Weights of a small masked image model: width 256, trained on aerial photos of the United States (SatlasPretrain).
Rows from block 11 of a small masked image model, named by matrix and row number. Rows with one number within an expert belong to one neuron, the router's apart. Each number is 200 + 20 x the weight over its row's rms, rounded and kept within 0 to 999. All counts start at 0.
Before each expert's rows are labels from the 100 images, of 14976, where the router gives the expert most weight on average: "lies over" is the class under the peak. Only what is clearly more common there than usual is listed. The data: aerial photos of the United States (SatlasPretrain). In brackets: how many of the 100, against the usual share in percent.
# router: router (model.blocks.11.mlp.router.weight, 8x256, trained with AdamW), inputs 172-255
# gate: expert gate (model.blocks.11.mlp.gate, 8x128x256), inputs 172-255
# up: expert up (model.blocks.11.mlp.up, 8x128x256), inputs 172-255
# down: expert down (model.blocks.11.mlp.down, 8x256x128, transposed), outputs 172-255

# expert 5
lies over: building (43 vs 4.3)
router.5,195,187,239,206,188,211,198,217,183,211,201,222,218,212,159,234,196,192,181,204,202,209,163,170,210,223,206,218,232,184,170,191,237,194,216,186,219,210,175,238,215,147,216,187,224,177,243,232,217,166,223,192,181,208,203,220,192,220,187,254,207,193,230,205,187,216,208,204,169,182,182,189,188,209,198,197,221,233,181,162,188,202,214,210
gate.0,221,197,196,209,188,208,186,177,233,167,218,214,204,190,203,195,167,188,201,252,210,204,202,203,195,175,206,199,208,186,186,185,164,220,187,212,173,240,215,174,180,201,180,196,269,202,198,214,168,185,237,194,219,197,206,229,240,184,208,150,178,190,240,216,215,202,211,219,203,214,202,181,198,187,194,174,207,187,215,153,195,206,200,180
up.0,218,200,208,242,185,199,205,187,216,185,225,211,190,176,207,211,184,152,201,216,204,208,160,196,198,188,201,213,179,206,190,195,166,176,172,188,198,224,187,186,181,199,163,193,263,216,212,213,173,192,195,198,213,189,201,222,213,164,226,168,191,198,226,243,191,173,215,188,169,200,201,152,210,193,187,185,217,215,191,173,193,200,189,205
down.0,183,195,190,222,169,194,196,205,197,191,205,219,200,208,210,204,201,217,187,177,215,169,200,187,203,180,183,164,276,203,223,226,193,209,179,195,236,194,216,165,228,220,195,173,192,216,211,205,205,244,202,242,191,188,192,246,211,216,186,190,194,206,187,145,179,202,209,154,213,192,199,273,200,206,187,201,159,216,176,228,218,203,192,223
gate.1,222,166,182,189,217,221,233,197,238,197,190,172,199,203,198,217,209,184,222,203,206,194,204,194,200,213,197,188,195,202,185,196,221,211,220,209,184,190,213,185,182,249,187,189,238,223,179,237,211,188,215,210,207,189,210,205,194,210,214,209,246,193,171,206,210,221,178,146,196,201,206,213,226,200,209,164,193,214,216,219,174,251,186,199
up.1,189,212,194,193,252,187,220,159,228,179,233,202,196,206,203,168,210,169,195,178,206,174,218,208,196,164,203,210,144,224,202,196,227,181,199,190,197,184,180,232,203,168,247,212,146,200,192,202,196,179,220,197,195,222,201,215,211,220,196,184,215,219,217,206,215,209,183,206,229,180,186,177,212,190,217,183,175,204,184,201,161,207,220,182
down.1,189,206,198,204,241,234,222,199,214,162,210,189,217,242,201,217,199,199,217,189,191,190,188,236,173,218,232,229,190,213,164,171,208,163,207,191,190,163,213,192,178,223,210,201,138,151,188,210,205,173,195,159,201,239,236,190,174,191,213,165,241,190,178,168,180,205,173,197,195,199,182,184,217,206,196,224,176,177,196,231,213,195,173,203
gate.2,190,251,196,157,218,237,184,161,228,210,182,210,179,184,169,226,190,232,218,221,201,190,196,183,199,190,167,192,218,172,213,212,188,216,180,208,192,204,238,208,145,209,200,196,189,234,219,159,199,224,223,188,190,215,200,221,209,189,215,201,157,218,180,216,209,190,220,195,214,213,172,223,192,207,177,186,216,201,197,216,220,208,187,193
up.2,212,175,172,190,215,229,196,152,219,188,155,189,215,191,169,215,197,181,190,186,169,180,206,207,202,233,168,223,189,194,216,188,178,190,189,214,211,183,215,224,183,247,180,221,201,177,198,187,218,224,218,191,213,199,223,171,224,205,209,169,187,200,215,222,149,196,209,194,241,218,192,196,209,211,221,191,230,220,173,206,205,183,195,224
down.2,199,231,198,191,200,243,178,186,204,190,199,188,217,183,203,203,227,239,162,174,200,224,177,210,191,203,221,176,191,216,194,213,192,211,194,212,197,189,216,196,205,227,175,200,230,192,217,195,187,214,210,215,225,170,241,196,203,204,201,212,208,219,186,181,212,206,207,155,235,184,203,247,175,181,211,167,199,185,226,205,178,221,228,241
gate.3,201,200,206,205,211,173,216,197,218,183,170,206,212,199,203,202,183,219,219,164,183,153,174,190,174,211,228,180,170,197,194,220,176,212,202,188,218,206,213,192,227,195,169,204,149,207,192,186,221,228,252,210,185,199,203,184,213,211,220,162,193,190,221,158,175,210,191,208,200,234,213,220,209,177,222,175,186,197,207,181,223,235,210,205
up.3,193,186,219,170,222,192,219,182,218,201,199,192,185,170,188,171,205,195,204,221,216,225,236,228,177,214,197,219,195,197,199,197,195,179,189,197,186,182,233,209,187,231,221,212,234,220,190,183,169,173,204,182,213,208,179,204,201,183,195,198,199,224,173,224,238,204,170,202,208,200,189,198,196,225,205,228,216,178,190,204,194,201,210,188
down.3,174,201,220,191,204,178,189,230,230,247,208,187,207,160,171,186,244,193,226,213,192,185,225,184,180,192,154,217,223,217,219,204,207,208,204,217,183,240,224,188,196,214,194,211,221,232,211,211,198,197,176,197,222,181,223,202,201,216,207,196,194,245,172,198,221,201,214,149,208,215,222,180,178,201,184,197,169,186,184,219,182,213,228,216
gate.4,224,214,206,224,208,205,203,224,224,223,225,161,172,160,198,180,187,181,216,176,215,213,205,205,206,183,193,232,232,220,184,219,203,207,190,191,227,273,209,188,190,200,213,228,192,224,191,186,203,175,212,200,193,184,196,214,198,199,213,198,181,237,193,202,187,217,197,195,193,224,205,148,220,214,179,216,203,215,234,210,193,188,199,176
up.4,250,232,205,176,209,229,198,216,232,196,207,174,229,201,219,188,216,198,189,184,211,182,198,211,208,235,196,235,223,206,189,203,209,230,202,214,200,254,196,189,205,195,200,211,199,214,180,204,233,161,216,198,184,188,142,218,192,185,198,210,189,240,232,175,192,208,192,172,198,186,204,204,190,197,184,203,215,226,226,204,154,207,193,198
down.4,203,242,201,211,209,204,212,199,182,208,211,183,159,189,230,223,185,218,197,204,182,205,151,214,176,224,183,204,245,211,220,234,202,212,206,183,205,165,217,185,163,159,206,214,269,202,185,188,193,194,207,207,181,203,197,201,213,204,222,180,184,206,191,135,234,159,217,237,172,215,182,194,171,206,182,178,222,206,201,235,214,194,187,182
gate.5,198,176,194,206,207,214,186,178,215,186,159,205,180,227,158,213,183,236,217,202,145,195,193,208,211,189,170,186,186,174,228,212,225,232,187,222,189,194,184,143,204,193,203,221,233,207,210,221,201,182,228,202,226,181,173,166,186,202,205,153,203,219,219,195,177,166,205,172,180,198,196,197,227,208,168,215,220,215,209,246,230,225,174,218
up.5,165,225,200,164,188,185,187,171,210,221,192,188,186,189,181,200,191,191,254,209,174,191,171,189,192,213,210,204,216,204,241,219,200,160,203,205,195,217,222,190,222,180,191,230,177,205,192,172,183,249,206,206,194,217,187,196,202,201,158,181,213,238,199,191,205,191,194,171,173,200,198,214,184,204,191,203,169,182,210,221,211,190,182,196
down.5,208,175,191,213,207,247,185,173,190,193,187,211,192,162,204,224,231,208,170,217,171,220,150,210,187,201,188,212,274,234,201,236,196,174,218,202,243,188,168,218,166,223,195,193,200,228,180,171,224,223,174,204,210,213,208,220,190,254,212,197,202,202,176,208,201,205,236,193,196,231,208,191,198,210,212,165,219,151,222,189,224,175,187,203

# expert 4
lies over: crop field (44 vs 7)
router.4,238,229,199,197,203,184,165,207,180,232,193,173,233,202,226,179,179,180,204,204,194,173,200,216,213,186,218,218,184,182,209,221,184,205,191,193,241,242,192,182,223,187,196,198,223,195,166,218,183,224,210,206,236,223,192,207,154,216,168,193,163,199,217,184,213,221,235,219,258,203,195,214,205,198,220,198,222,191,234,150,237,198,205,163
gate.0,188,242,197,194,215,225,180,173,185,220,218,210,194,192,196,230,175,230,202,184,153,196,207,192,195,190,192,168,245,189,230,211,189,184,200,208,216,213,205,185,216,195,246,199,202,202,202,212,219,188,187,223,189,171,214,201,191,184,215,196,168,206,197,216,203,246,214,202,191,198,193,218,198,217,205,187,200,210,213,206,226,210,207,178
up.0,168,202,179,191,196,209,163,184,200,217,221,214,196,236,218,241,175,200,188,190,191,220,209,195,194,176,202,181,225,163,168,211,197,209,213,214,217,208,215,191,173,209,186,195,203,199,206,210,216,156,220,181,168,214,187,213,191,198,158,220,208,232,192,198,231,220,179,209,218,200,219,163,202,182,235,185,226,247,198,209,225,181,195,213
down.0,225,199,200,199,197,172,208,216,193,169,166,181,224,240,187,193,228,163,226,205,199,224,144,204,205,192,202,192,169,222,217,215,202,199,181,176,202,224,184,215,227,205,184,173,183,217,191,181,148,205,227,184,215,186,174,191,185,198,193,182,189,200,202,214,240,213,169,201,197,198,200,187,205,214,169,199,170,167,241,180,184,228,176,191
gate.1,193,235,202,190,230,175,203,193,209,147,210,160,215,202,240,220,199,167,211,204,180,154,197,189,184,192,229,212,191,200,188,215,223,200,207,200,183,164,211,188,193,207,196,251,222,196,195,233,201,139,228,189,154,158,193,199,214,186,214,205,189,249,203,174,210,183,187,231,213,191,202,161,200,246,222,159,182,202,214,188,203,223,226,191
up.1,199,226,192,210,213,206,215,193,201,197,221,189,205,216,260,179,210,195,221,219,177,170,184,177,171,204,192,189,204,182,178,199,240,216,205,175,176,180,205,193,189,210,223,218,175,207,191,229,204,196,199,195,180,192,243,199,204,202,222,209,236,275,191,195,204,199,215,201,186,192,212,193,186,209,192,189,202,204,188,184,205,227,209,190
down.1,221,187,208,229,191,211,191,204,227,251,194,220,187,193,163,227,206,231,188,218,209,190,233,172,174,194,157,206,203,205,198,204,168,186,173,200,215,186,204,195,214,204,195,181,193,206,203,177,219,233,190,183,234,225,172,168,218,218,177,180,178,196,222,232,196,194,186,195,173,211,191,197,217,181,160,176,193,211,217,207,219,173,186,197
gate.2,209,192,210,173,193,203,230,191,183,161,217,217,221,195,193,232,218,213,179,218,206,227,194,200,211,184,197,179,189,219,231,147,196,207,203,173,201,200,175,182,210,197,179,192,188,202,185,176,182,184,166,214,225,179,166,214,177,202,181,169,167,187,180,205,210,200,180,191,174,193,199,214,225,213,154,194,165,227,241,220,215,192,183,152
up.2,197,204,219,217,220,211,206,188,188,225,199,188,185,211,200,183,200,199,232,190,182,189,216,191,180,203,200,201,211,186,155,238,190,206,218,231,190,213,221,219,213,185,214,210,240,179,208,243,200,245,203,181,191,204,198,188,192,200,219,236,191,213,227,185,205,200,197,190,182,233,194,208,162,181,219,198,208,179,212,189,194,192,199,225
down.2,201,182,206,199,185,191,196,186,190,217,177,205,211,172,248,191,198,176,220,185,187,189,185,171,177,206,226,186,222,214,180,201,194,214,206,181,225,192,205,202,174,220,214,214,192,203,199,204,191,207,209,218,211,201,238,194,233,173,239,177,201,147,219,167,246,179,183,202,187,199,196,210,172,199,179,173,173,172,169,165,195,240,190,185
gate.3,199,191,183,189,181,206,208,217,245,203,192,228,208,196,182,206,186,195,195,193,219,206,206,208,228,166,212,214,150,197,233,216,203,150,185,200,211,190,217,180,209,190,196,218,199,217,211,198,206,220,208,189,200,207,210,186,216,232,229,186,241,183,208,194,166,212,198,206,202,197,172,186,192,217,245,211,265,203,189,198,219,170,221,170
up.3,206,174,186,183,221,202,205,194,176,184,184,214,193,182,220,188,205,210,191,228,211,172,177,213,160,193,209,157,185,203,193,208,212,204,206,184,215,210,243,197,214,207,232,181,205,191,186,170,196,191,166,210,211,199,198,198,200,189,216,181,239,196,192,178,201,188,179,196,216,202,197,189,169,172,193,192,167,207,204,206,174,156,205,185
down.3,179,165,218,189,232,237,194,218,196,206,187,212,177,185,212,216,236,183,220,191,231,202,185,174,191,200,189,201,198,196,207,189,155,162,194,212,210,213,223,213,186,175,207,176,199,218,211,176,195,242,208,150,196,206,185,178,209,209,222,180,204,200,194,208,182,219,179,172,181,215,190,190,213,192,192,201,233,177,219,190,211,157,212,181
gate.4,216,214,187,185,200,215,216,198,201,230,206,185,186,173,194,218,193,197,198,215,196,211,179,209,223,187,188,177,190,193,218,218,164,146,204,179,180,205,185,202,227,203,180,205,178,219,219,180,168,162,197,192,219,206,203,219,182,204,201,198,233,226,203,201,199,164,209,236,203,223,222,185,200,191,226,211,215,198,200,170,194,197,201,203
up.4,170,257,212,186,204,194,186,205,223,182,175,170,159,229,232,194,231,221,214,208,191,196,223,201,204,167,181,180,167,217,220,234,185,191,206,194,170,206,190,151,192,226,221,239,207,191,213,199,198,197,222,183,196,204,165,215,224,190,226,177,215,220,208,210,203,147,216,204,213,176,197,170,200,193,195,194,166,217,214,213,201,197,204,201
down.4,187,168,206,236,215,206,213,189,211,223,216,199,167,178,202,204,143,185,168,211,200,216,197,206,194,202,196,178,179,165,217,207,203,186,182,191,203,208,204,232,199,199,199,213,216,155,214,189,228,199,208,169,234,211,244,190,220,172,167,188,241,195,213,173,214,180,234,216,206,215,169,181,208,177,196,204,204,198,246,231,216,222,196,194
gate.5,192,191,234,195,236,204,170,186,217,187,227,182,221,205,201,215,183,209,212,182,199,202,202,205,211,192,181,201,164,187,165,183,231,246,200,231,192,177,177,189,198,203,211,219,216,188,223,221,221,189,218,193,213,176,183,223,199,221,194,202,202,183,236,195,233,187,198,201,174,199,223,204,219,222,197,170,211,203,193,173,193,209,201,212
up.5,194,152,200,194,223,206,213,179,202,181,183,189,202,197,203,215,195,226,200,190,227,193,216,203,201,213,228,181,212,205,201,175,248,183,203,203,215,197,204,194,222,199,206,194,231,192,218,236,180,204,172,194,211,186,192,193,224,185,210,178,238,169,228,181,185,212,204,165,188,185,180,210,204,170,192,198,244,193,175,154,197,230,194,221
down.5,194,270,179,209,188,195,189,250,218,198,192,189,185,186,195,194,221,198,226,181,170,200,173,195,201,212,170,229,198,218,226,171,199,220,184,215,205,218,224,188,195,178,180,203,189,199,174,202,206,199,199,206,214,212,187,187,178,178,189,234,213,199,198,164,184,192,217,193,217,164,186,196,199,204,178,210,209,212,221,208,218,177,195,197

# expert 0
lies over: crop field (56 vs 7)
router.0,202,181,215,209,184,200,165,195,187,209,221,232,208,189,195,201,187,237,166,177,201,211,223,181,232,213,176,183,185,198,223,196,226,195,203,179,188,186,202,171,204,186,195,190,189,205,181,219,198,208,183,208,196,205,240,178,215,186,171,204,181,206,231,188,223,179,179,186,191,194,202,216,189,173,204,191,233,247,211,142,164,205,170,239
gate.0,201,196,197,217,222,217,219,179,219,207,242,155,208,189,191,169,190,175,236,181,235,210,214,166,223,216,172,193,178,190,186,187,199,204,212,181,180,188,141,210,204,198,219,193,195,211,133,207,178,201,175,193,184,204,227,169,187,204,183,189,187,206,185,211,186,200,202,212,203,189,223,210,193,194,203,221,194,166,191,206,200,265,190,199
up.0,185,200,236,198,202,184,182,223,196,202,222,217,182,205,185,213,234,218,189,211,206,198,206,186,179,244,202,181,200,215,214,217,195,218,221,198,199,188,174,216,185,195,200,200,219,225,230,191,187,200,198,183,168,193,154,220,162,206,187,215,231,210,202,214,202,200,216,207,197,189,215,144,211,199,165,190,172,208,181,202,213,210,208,205
down.0,202,209,189,190,208,230,245,264,171,198,209,222,201,155,170,206,166,202,211,225,188,201,226,197,197,214,191,198,150,177,221,180,198,213,250,218,207,189,153,215,183,162,200,202,184,192,189,196,184,202,181,192,189,205,207,194,197,178,201,183,199,196,175,192,186,201,209,169,190,204,221,189,208,211,191,188,188,225,184,217,220,253,192,202
gate.1,186,195,196,216,205,188,166,177,193,148,217,223,210,176,215,222,194,224,207,212,215,164,225,182,210,198,222,216,165,191,169,199,203,210,211,169,231,170,169,198,199,205,192,210,178,188,191,196,176,181,181,199,206,196,229,207,174,214,215,192,215,220,240,216,218,197,188,177,223,197,218,209,195,193,197,207,200,173,174,213,187,184,200,165
up.1,196,205,205,228,231,193,195,228,181,224,154,182,203,223,190,170,207,156,186,203,201,217,194,211,197,180,208,175,248,196,200,210,221,218,208,178,206,184,227,178,242,242,192,210,214,227,179,195,185,198,194,196,223,180,213,187,183,214,251,234,223,230,179,200,162,174,190,189,217,223,195,216,222,213,183,195,216,145,212,229,199,211,224,211
down.1,178,212,208,202,226,171,191,215,188,166,209,213,192,197,208,214,209,192,185,170,184,178,261,195,197,198,185,177,168,224,169,187,211,211,200,203,209,205,198,204,176,229,196,206,186,195,215,176,174,198,195,246,211,209,215,206,171,221,185,175,204,194,216,220,196,183,185,171,184,154,195,190,203,182,194,207,221,154,220,190,207,177,231,193
gate.2,177,184,197,223,248,223,215,222,176,213,244,227,211,178,178,175,183,194,212,205,225,224,174,194,206,226,214,205,163,195,208,201,198,211,200,206,167,204,204,198,168,249,199,183,182,208,183,206,186,192,199,215,208,193,209,251,201,205,208,197,209,187,227,212,182,227,218,210,199,179,236,237,214,228,221,194,195,191,192,216,225,194,217,189
up.2,203,234,220,179,190,162,190,191,224,195,187,193,192,198,268,209,219,222,220,210,210,192,238,173,189,220,187,210,203,211,166,201,177,210,247,211,242,180,182,198,215,142,214,198,203,190,191,195,200,195,171,220,236,196,215,182,185,210,206,190,223,202,210,224,219,163,216,195,162,211,169,157,196,218,208,161,203,185,195,230,181,223,177,202
down.2,198,226,188,198,251,203,193,204,205,202,202,223,228,191,222,177,220,175,205,196,208,180,170,182,201,252,169,200,173,186,206,198,178,138,248,203,173,213,193,186,209,221,188,173,206,245,212,174,222,211,167,245,194,209,196,220,208,208,188,202,177,169,196,204,206,196,219,209,172,210,205,225,215,209,190,202,234,207,180,225,195,188,180,198
gate.3,189,174,223,209,194,193,219,196,202,223,243,215,223,205,175,195,238,218,196,228,194,198,194,171,232,201,189,181,180,232,190,215,198,248,243,183,198,187,184,201,172,194,174,197,196,220,199,258,191,214,163,190,216,192,201,207,215,204,181,213,172,186,213,216,182,212,231,191,227,207,211,231,197,182,210,197,213,195,183,190,198,199,177,237
up.3,228,192,201,219,211,193,192,161,167,258,230,199,187,217,178,187,245,204,181,202,183,212,190,144,210,222,194,144,185,214,206,191,198,188,237,179,214,178,198,205,211,189,190,206,185,223,170,251,191,233,185,184,198,184,181,210,212,174,170,196,192,203,227,224,197,220,221,156,201,188,241,198,204,186,182,188,220,179,227,182,209,177,191,187
down.3,223,209,191,191,198,159,180,180,212,169,171,211,190,181,162,215,193,221,229,194,200,220,194,203,218,246,177,186,201,185,181,237,172,187,215,184,191,215,204,203,170,241,224,206,213,181,176,215,212,178,215,192,173,220,156,210,211,234,199,199,218,236,177,184,215,211,208,197,190,203,208,216,171,224,206,172,190,208,210,233,204,247,188,216
gate.4,182,178,219,197,189,232,223,214,193,206,178,204,219,157,190,159,185,218,196,221,214,219,229,170,188,122,174,199,205,194,202,226,199,202,197,201,174,184,220,202,204,176,165,196,236,195,191,194,199,221,190,200,203,200,205,181,230,173,206,203,211,172,162,179,169,179,210,182,213,208,217,201,202,205,187,215,199,185,200,217,190,223,185,254
up.4,148,192,187,194,248,200,226,231,178,189,221,208,194,212,182,190,193,187,198,174,195,225,208,186,183,206,218,184,239,218,194,183,208,194,221,197,209,169,232,196,178,204,237,191,244,233,209,185,181,176,190,213,206,217,196,226,223,189,222,211,216,188,198,222,166,184,212,173,202,196,187,192,209,214,215,187,174,206,204,217,195,190,198,211
down.4,234,237,191,201,184,187,196,195,225,218,200,212,210,238,220,208,207,201,206,202,210,196,179,205,183,192,214,184,138,176,209,215,240,204,210,171,198,217,162,196,207,171,178,219,163,206,175,198,224,202,208,181,209,235,190,173,207,223,225,191,219,207,224,198,238,204,240,231,181,225,204,193,154,184,174,197,199,205,184,226,187,217,206,200
gate.5,191,149,199,199,204,229,205,213,204,232,187,191,171,219,211,220,227,183,237,202,170,250,200,207,252,195,178,183,193,202,238,205,198,197,202,199,192,162,192,188,202,154,188,169,192,223,171,221,194,184,205,202,229,221,185,195,234,224,182,225,194,202,165,181,180,175,195,184,216,201,194,200,189,221,177,177,182,227,221,216,220,207,171,219
up.5,184,176,214,231,199,208,195,194,196,218,209,160,215,203,186,187,169,237,219,199,161,200,237,185,206,212,183,190,223,207,198,183,202,210,231,202,192,168,253,167,200,231,206,206,227,216,197,197,185,211,197,201,206,135,160,190,210,166,223,184,226,202,205,190,204,215,182,217,112,210,203,224,232,211,226,176,206,198,189,201,194,199,200,199
down.5,194,232,214,204,239,221,198,202,219,214,194,239,196,229,200,182,200,225,206,173,208,211,177,192,166,215,222,188,173,207,210,201,177,169,191,189,202,214,218,186,239,194,187,188,195,198,202,225,220,197,222,176,203,169,278,195,171,203,235,183,208,205,238,158,178,200,220,194,234,207,223,216,184,203,173,215,208,216,234,199,188,205,248,176

# expert 7
lies over: crop field (31 vs 7)
router.7,190,203,195,247,206,183,207,198,214,202,198,163,205,205,171,180,166,208,193,205,230,214,205,204,194,161,199,169,180,193,187,212,168,212,175,179,212,204,192,189,205,219,161,220,197,215,167,205,216,221,175,187,191,201,200,189,209,191,191,166,181,220,196,172,202,212,198,195,202,263,205,183,217,206,186,203,142,185,229,236,202,172,182,190
gate.0,185,198,215,177,200,200,223,194,190,225,223,194,182,201,192,180,193,204,216,236,192,184,195,195,219,240,202,178,226,197,230,196,199,209,217,212,201,195,208,200,194,196,199,211,214,207,171,236,184,203,210,212,189,188,238,196,228,203,209,197,231,204,191,239,233,179,188,182,211,166,179,163,200,233,190,196,178,193,209,186,158,203,199,199
up.0,207,243,228,185,169,178,171,190,175,205,199,184,200,230,184,185,232,186,214,263,195,191,178,191,193,236,205,200,186,198,230,224,212,214,209,169,206,193,197,186,224,184,237,212,217,198,177,187,169,220,220,205,195,228,204,220,179,193,179,191,212,205,187,184,216,212,200,169,220,186,209,191,221,196,213,219,223,206,257,208,192,181,210,205
down.0,201,228,185,211,198,182,198,167,189,179,196,180,234,192,159,233,190,202,184,184,214,211,227,228,177,178,204,188,168,182,189,204,202,221,199,211,191,190,188,181,213,207,201,215,201,193,201,173,195,221,190,198,182,223,183,192,198,214,199,209,229,179,221,198,188,228,208,219,189,180,186,179,208,182,216,195,238,170,184,186,225,208,214,196
gate.1,191,177,231,173,204,196,163,214,207,183,225,156,218,224,169,198,205,174,188,192,212,216,223,202,208,219,181,203,212,199,194,232,201,184,215,196,187,231,218,210,209,194,209,196,216,195,203,223,224,197,195,198,197,187,211,141,198,188,224,210,186,196,178,153,170,206,173,191,197,231,224,252,177,172,207,223,183,181,184,233,213,216,211,247
up.1,196,167,219,199,204,184,188,205,202,205,228,185,196,176,187,198,213,209,206,171,216,199,201,207,206,199,181,216,218,172,176,236,177,162,200,199,199,187,210,227,184,212,180,200,216,223,208,224,196,218,215,191,207,231,215,180,212,192,231,169,161,172,183,161,173,179,177,170,197,228,189,210,195,219,244,213,220,196,234,210,179,202,230,196
down.1,180,175,214,203,211,205,216,179,191,238,186,202,193,172,239,222,242,208,203,187,191,200,132,166,176,165,206,184,203,199,217,201,205,207,213,220,231,160,215,191,209,204,231,190,185,202,197,193,167,215,189,191,179,194,160,230,175,207,214,190,186,233,198,206,197,198,191,167,202,169,181,204,196,205,179,175,207,200,197,183,184,206,188,242
gate.2,214,195,201,238,196,168,191,216,203,207,193,208,256,199,182,197,205,224,220,192,222,202,221,174,176,191,212,171,177,194,182,201,213,205,192,205,191,203,199,183,198,186,200,189,201,187,184,212,222,201,184,183,206,183,198,203,162,188,218,195,188,199,207,195,191,210,180,240,235,172,202,238,193,199,200,194,185,198,255,174,222,247,200,153
up.2,184,229,200,185,202,211,220,217,194,211,178,179,196,173,212,190,209,199,209,194,224,186,189,229,217,195,207,219,188,205,182,169,199,179,204,167,205,204,184,203,205,175,212,180,219,186,208,201,191,213,193,198,201,232,182,207,209,195,200,216,210,188,182,172,182,225,220,193,214,212,225,192,196,191,211,201,200,207,140,226,175,181,205,254
down.2,205,243,204,166,162,182,194,181,205,196,199,212,202,193,169,207,176,211,164,186,208,179,221,214,224,186,208,227,206,195,159,203,172,204,197,184,183,205,202,174,202,191,233,209,195,194,238,211,177,185,176,166,214,182,189,207,195,203,208,232,187,176,188,188,178,215,212,190,220,222,192,205,222,212,220,183,210,205,155,199,211,190,206,209
gate.3,225,260,197,179,204,180,174,178,195,234,186,201,209,196,206,164,188,138,202,173,237,203,216,188,190,180,235,185,238,209,205,214,209,149,199,171,174,235,201,189,195,195,211,198,217,217,197,235,166,197,206,208,197,185,212,197,250,208,228,173,205,185,203,202,218,208,184,243,202,208,223,173,200,220,221,209,175,181,191,208,199,190,219,188
up.3,158,190,184,193,207,213,201,219,210,223,205,210,194,212,214,188,197,229,229,228,178,207,204,209,204,226,184,158,206,200,181,183,192,180,206,263,187,175,238,213,220,216,163,202,197,187,201,196,215,198,201,200,234,196,191,196,215,209,166,238,208,230,184,193,190,167,264,173,165,188,206,203,197,207,171,196,186,217,187,191,241,178,180,189
down.3,198,204,198,206,208,223,210,191,177,227,190,175,193,177,199,202,213,180,177,211,234,198,235,190,224,174,216,170,238,209,184,213,181,209,187,196,179,191,215,192,258,169,202,206,178,188,226,179,203,199,158,250,215,161,191,215,235,214,224,223,213,206,217,218,203,213,184,185,199,215,248,198,207,212,177,220,215,177,209,208,208,176,191,213
gate.4,226,213,212,222,188,196,178,172,208,192,242,192,229,218,195,201,172,221,190,202,237,200,220,177,176,168,184,179,199,196,189,213,176,215,192,176,194,177,188,195,173,193,204,234,169,179,190,186,166,182,173,171,195,205,239,218,202,205,222,192,157,205,203,216,220,193,203,212,169,206,195,188,183,169,214,217,165,164,251,219,215,213,214,215
up.4,171,178,173,192,220,185,207,232,177,199,159,250,178,217,183,219,208,202,183,206,189,227,209,202,217,229,221,184,240,188,218,174,232,226,213,204,201,196,181,229,223,189,198,188,172,180,189,201,185,246,198,205,221,185,192,231,198,211,214,196,217,231,192,213,202,191,180,228,255,208,189,192,198,213,197,216,184,224,212,214,205,199,203,216
down.4,207,229,159,213,172,180,197,204,195,206,204,242,214,189,216,200,222,177,188,192,196,163,200,181,216,177,209,205,182,183,164,212,185,175,185,156,229,226,202,191,166,215,198,187,196,198,203,220,227,176,204,153,207,200,223,189,212,224,192,220,215,197,201,195,223,229,203,157,200,202,178,158,183,213,210,205,210,156,178,187,211,183,186,179
gate.5,215,199,229,196,197,168,188,192,233,196,219,226,172,189,196,173,186,224,181,208,230,193,202,187,200,209,198,216,186,190,155,195,175,219,186,218,194,230,181,182,213,201,224,188,178,206,194,196,186,175,205,192,216,180,176,208,213,191,178,224,165,195,205,206,189,224,216,198,244,204,204,202,210,209,187,224,208,172,230,186,226,181,176,207
up.5,198,239,198,175,190,215,200,202,197,218,209,211,200,184,210,177,229,201,197,191,199,200,215,154,199,208,208,153,175,229,178,206,223,178,145,176,219,274,209,196,171,214,241,214,153,179,185,196,212,194,208,204,223,196,172,223,201,187,201,181,153,232,201,223,188,226,185,166,233,227,211,191,215,230,191,206,216,161,230,213,171,192,175,204
down.5,168,218,163,218,156,172,176,186,201,217,200,221,169,241,226,187,185,186,222,184,208,163,265,184,195,210,204,195,187,219,207,203,205,124,189,209,179,199,199,217,194,204,206,181,216,184,200,182,223,203,171,187,232,218,212,244,191,219,199,213,171,206,200,185,177,190,210,169,184,182,219,212,204,175,186,202,197,210,201,211,211,196,196,201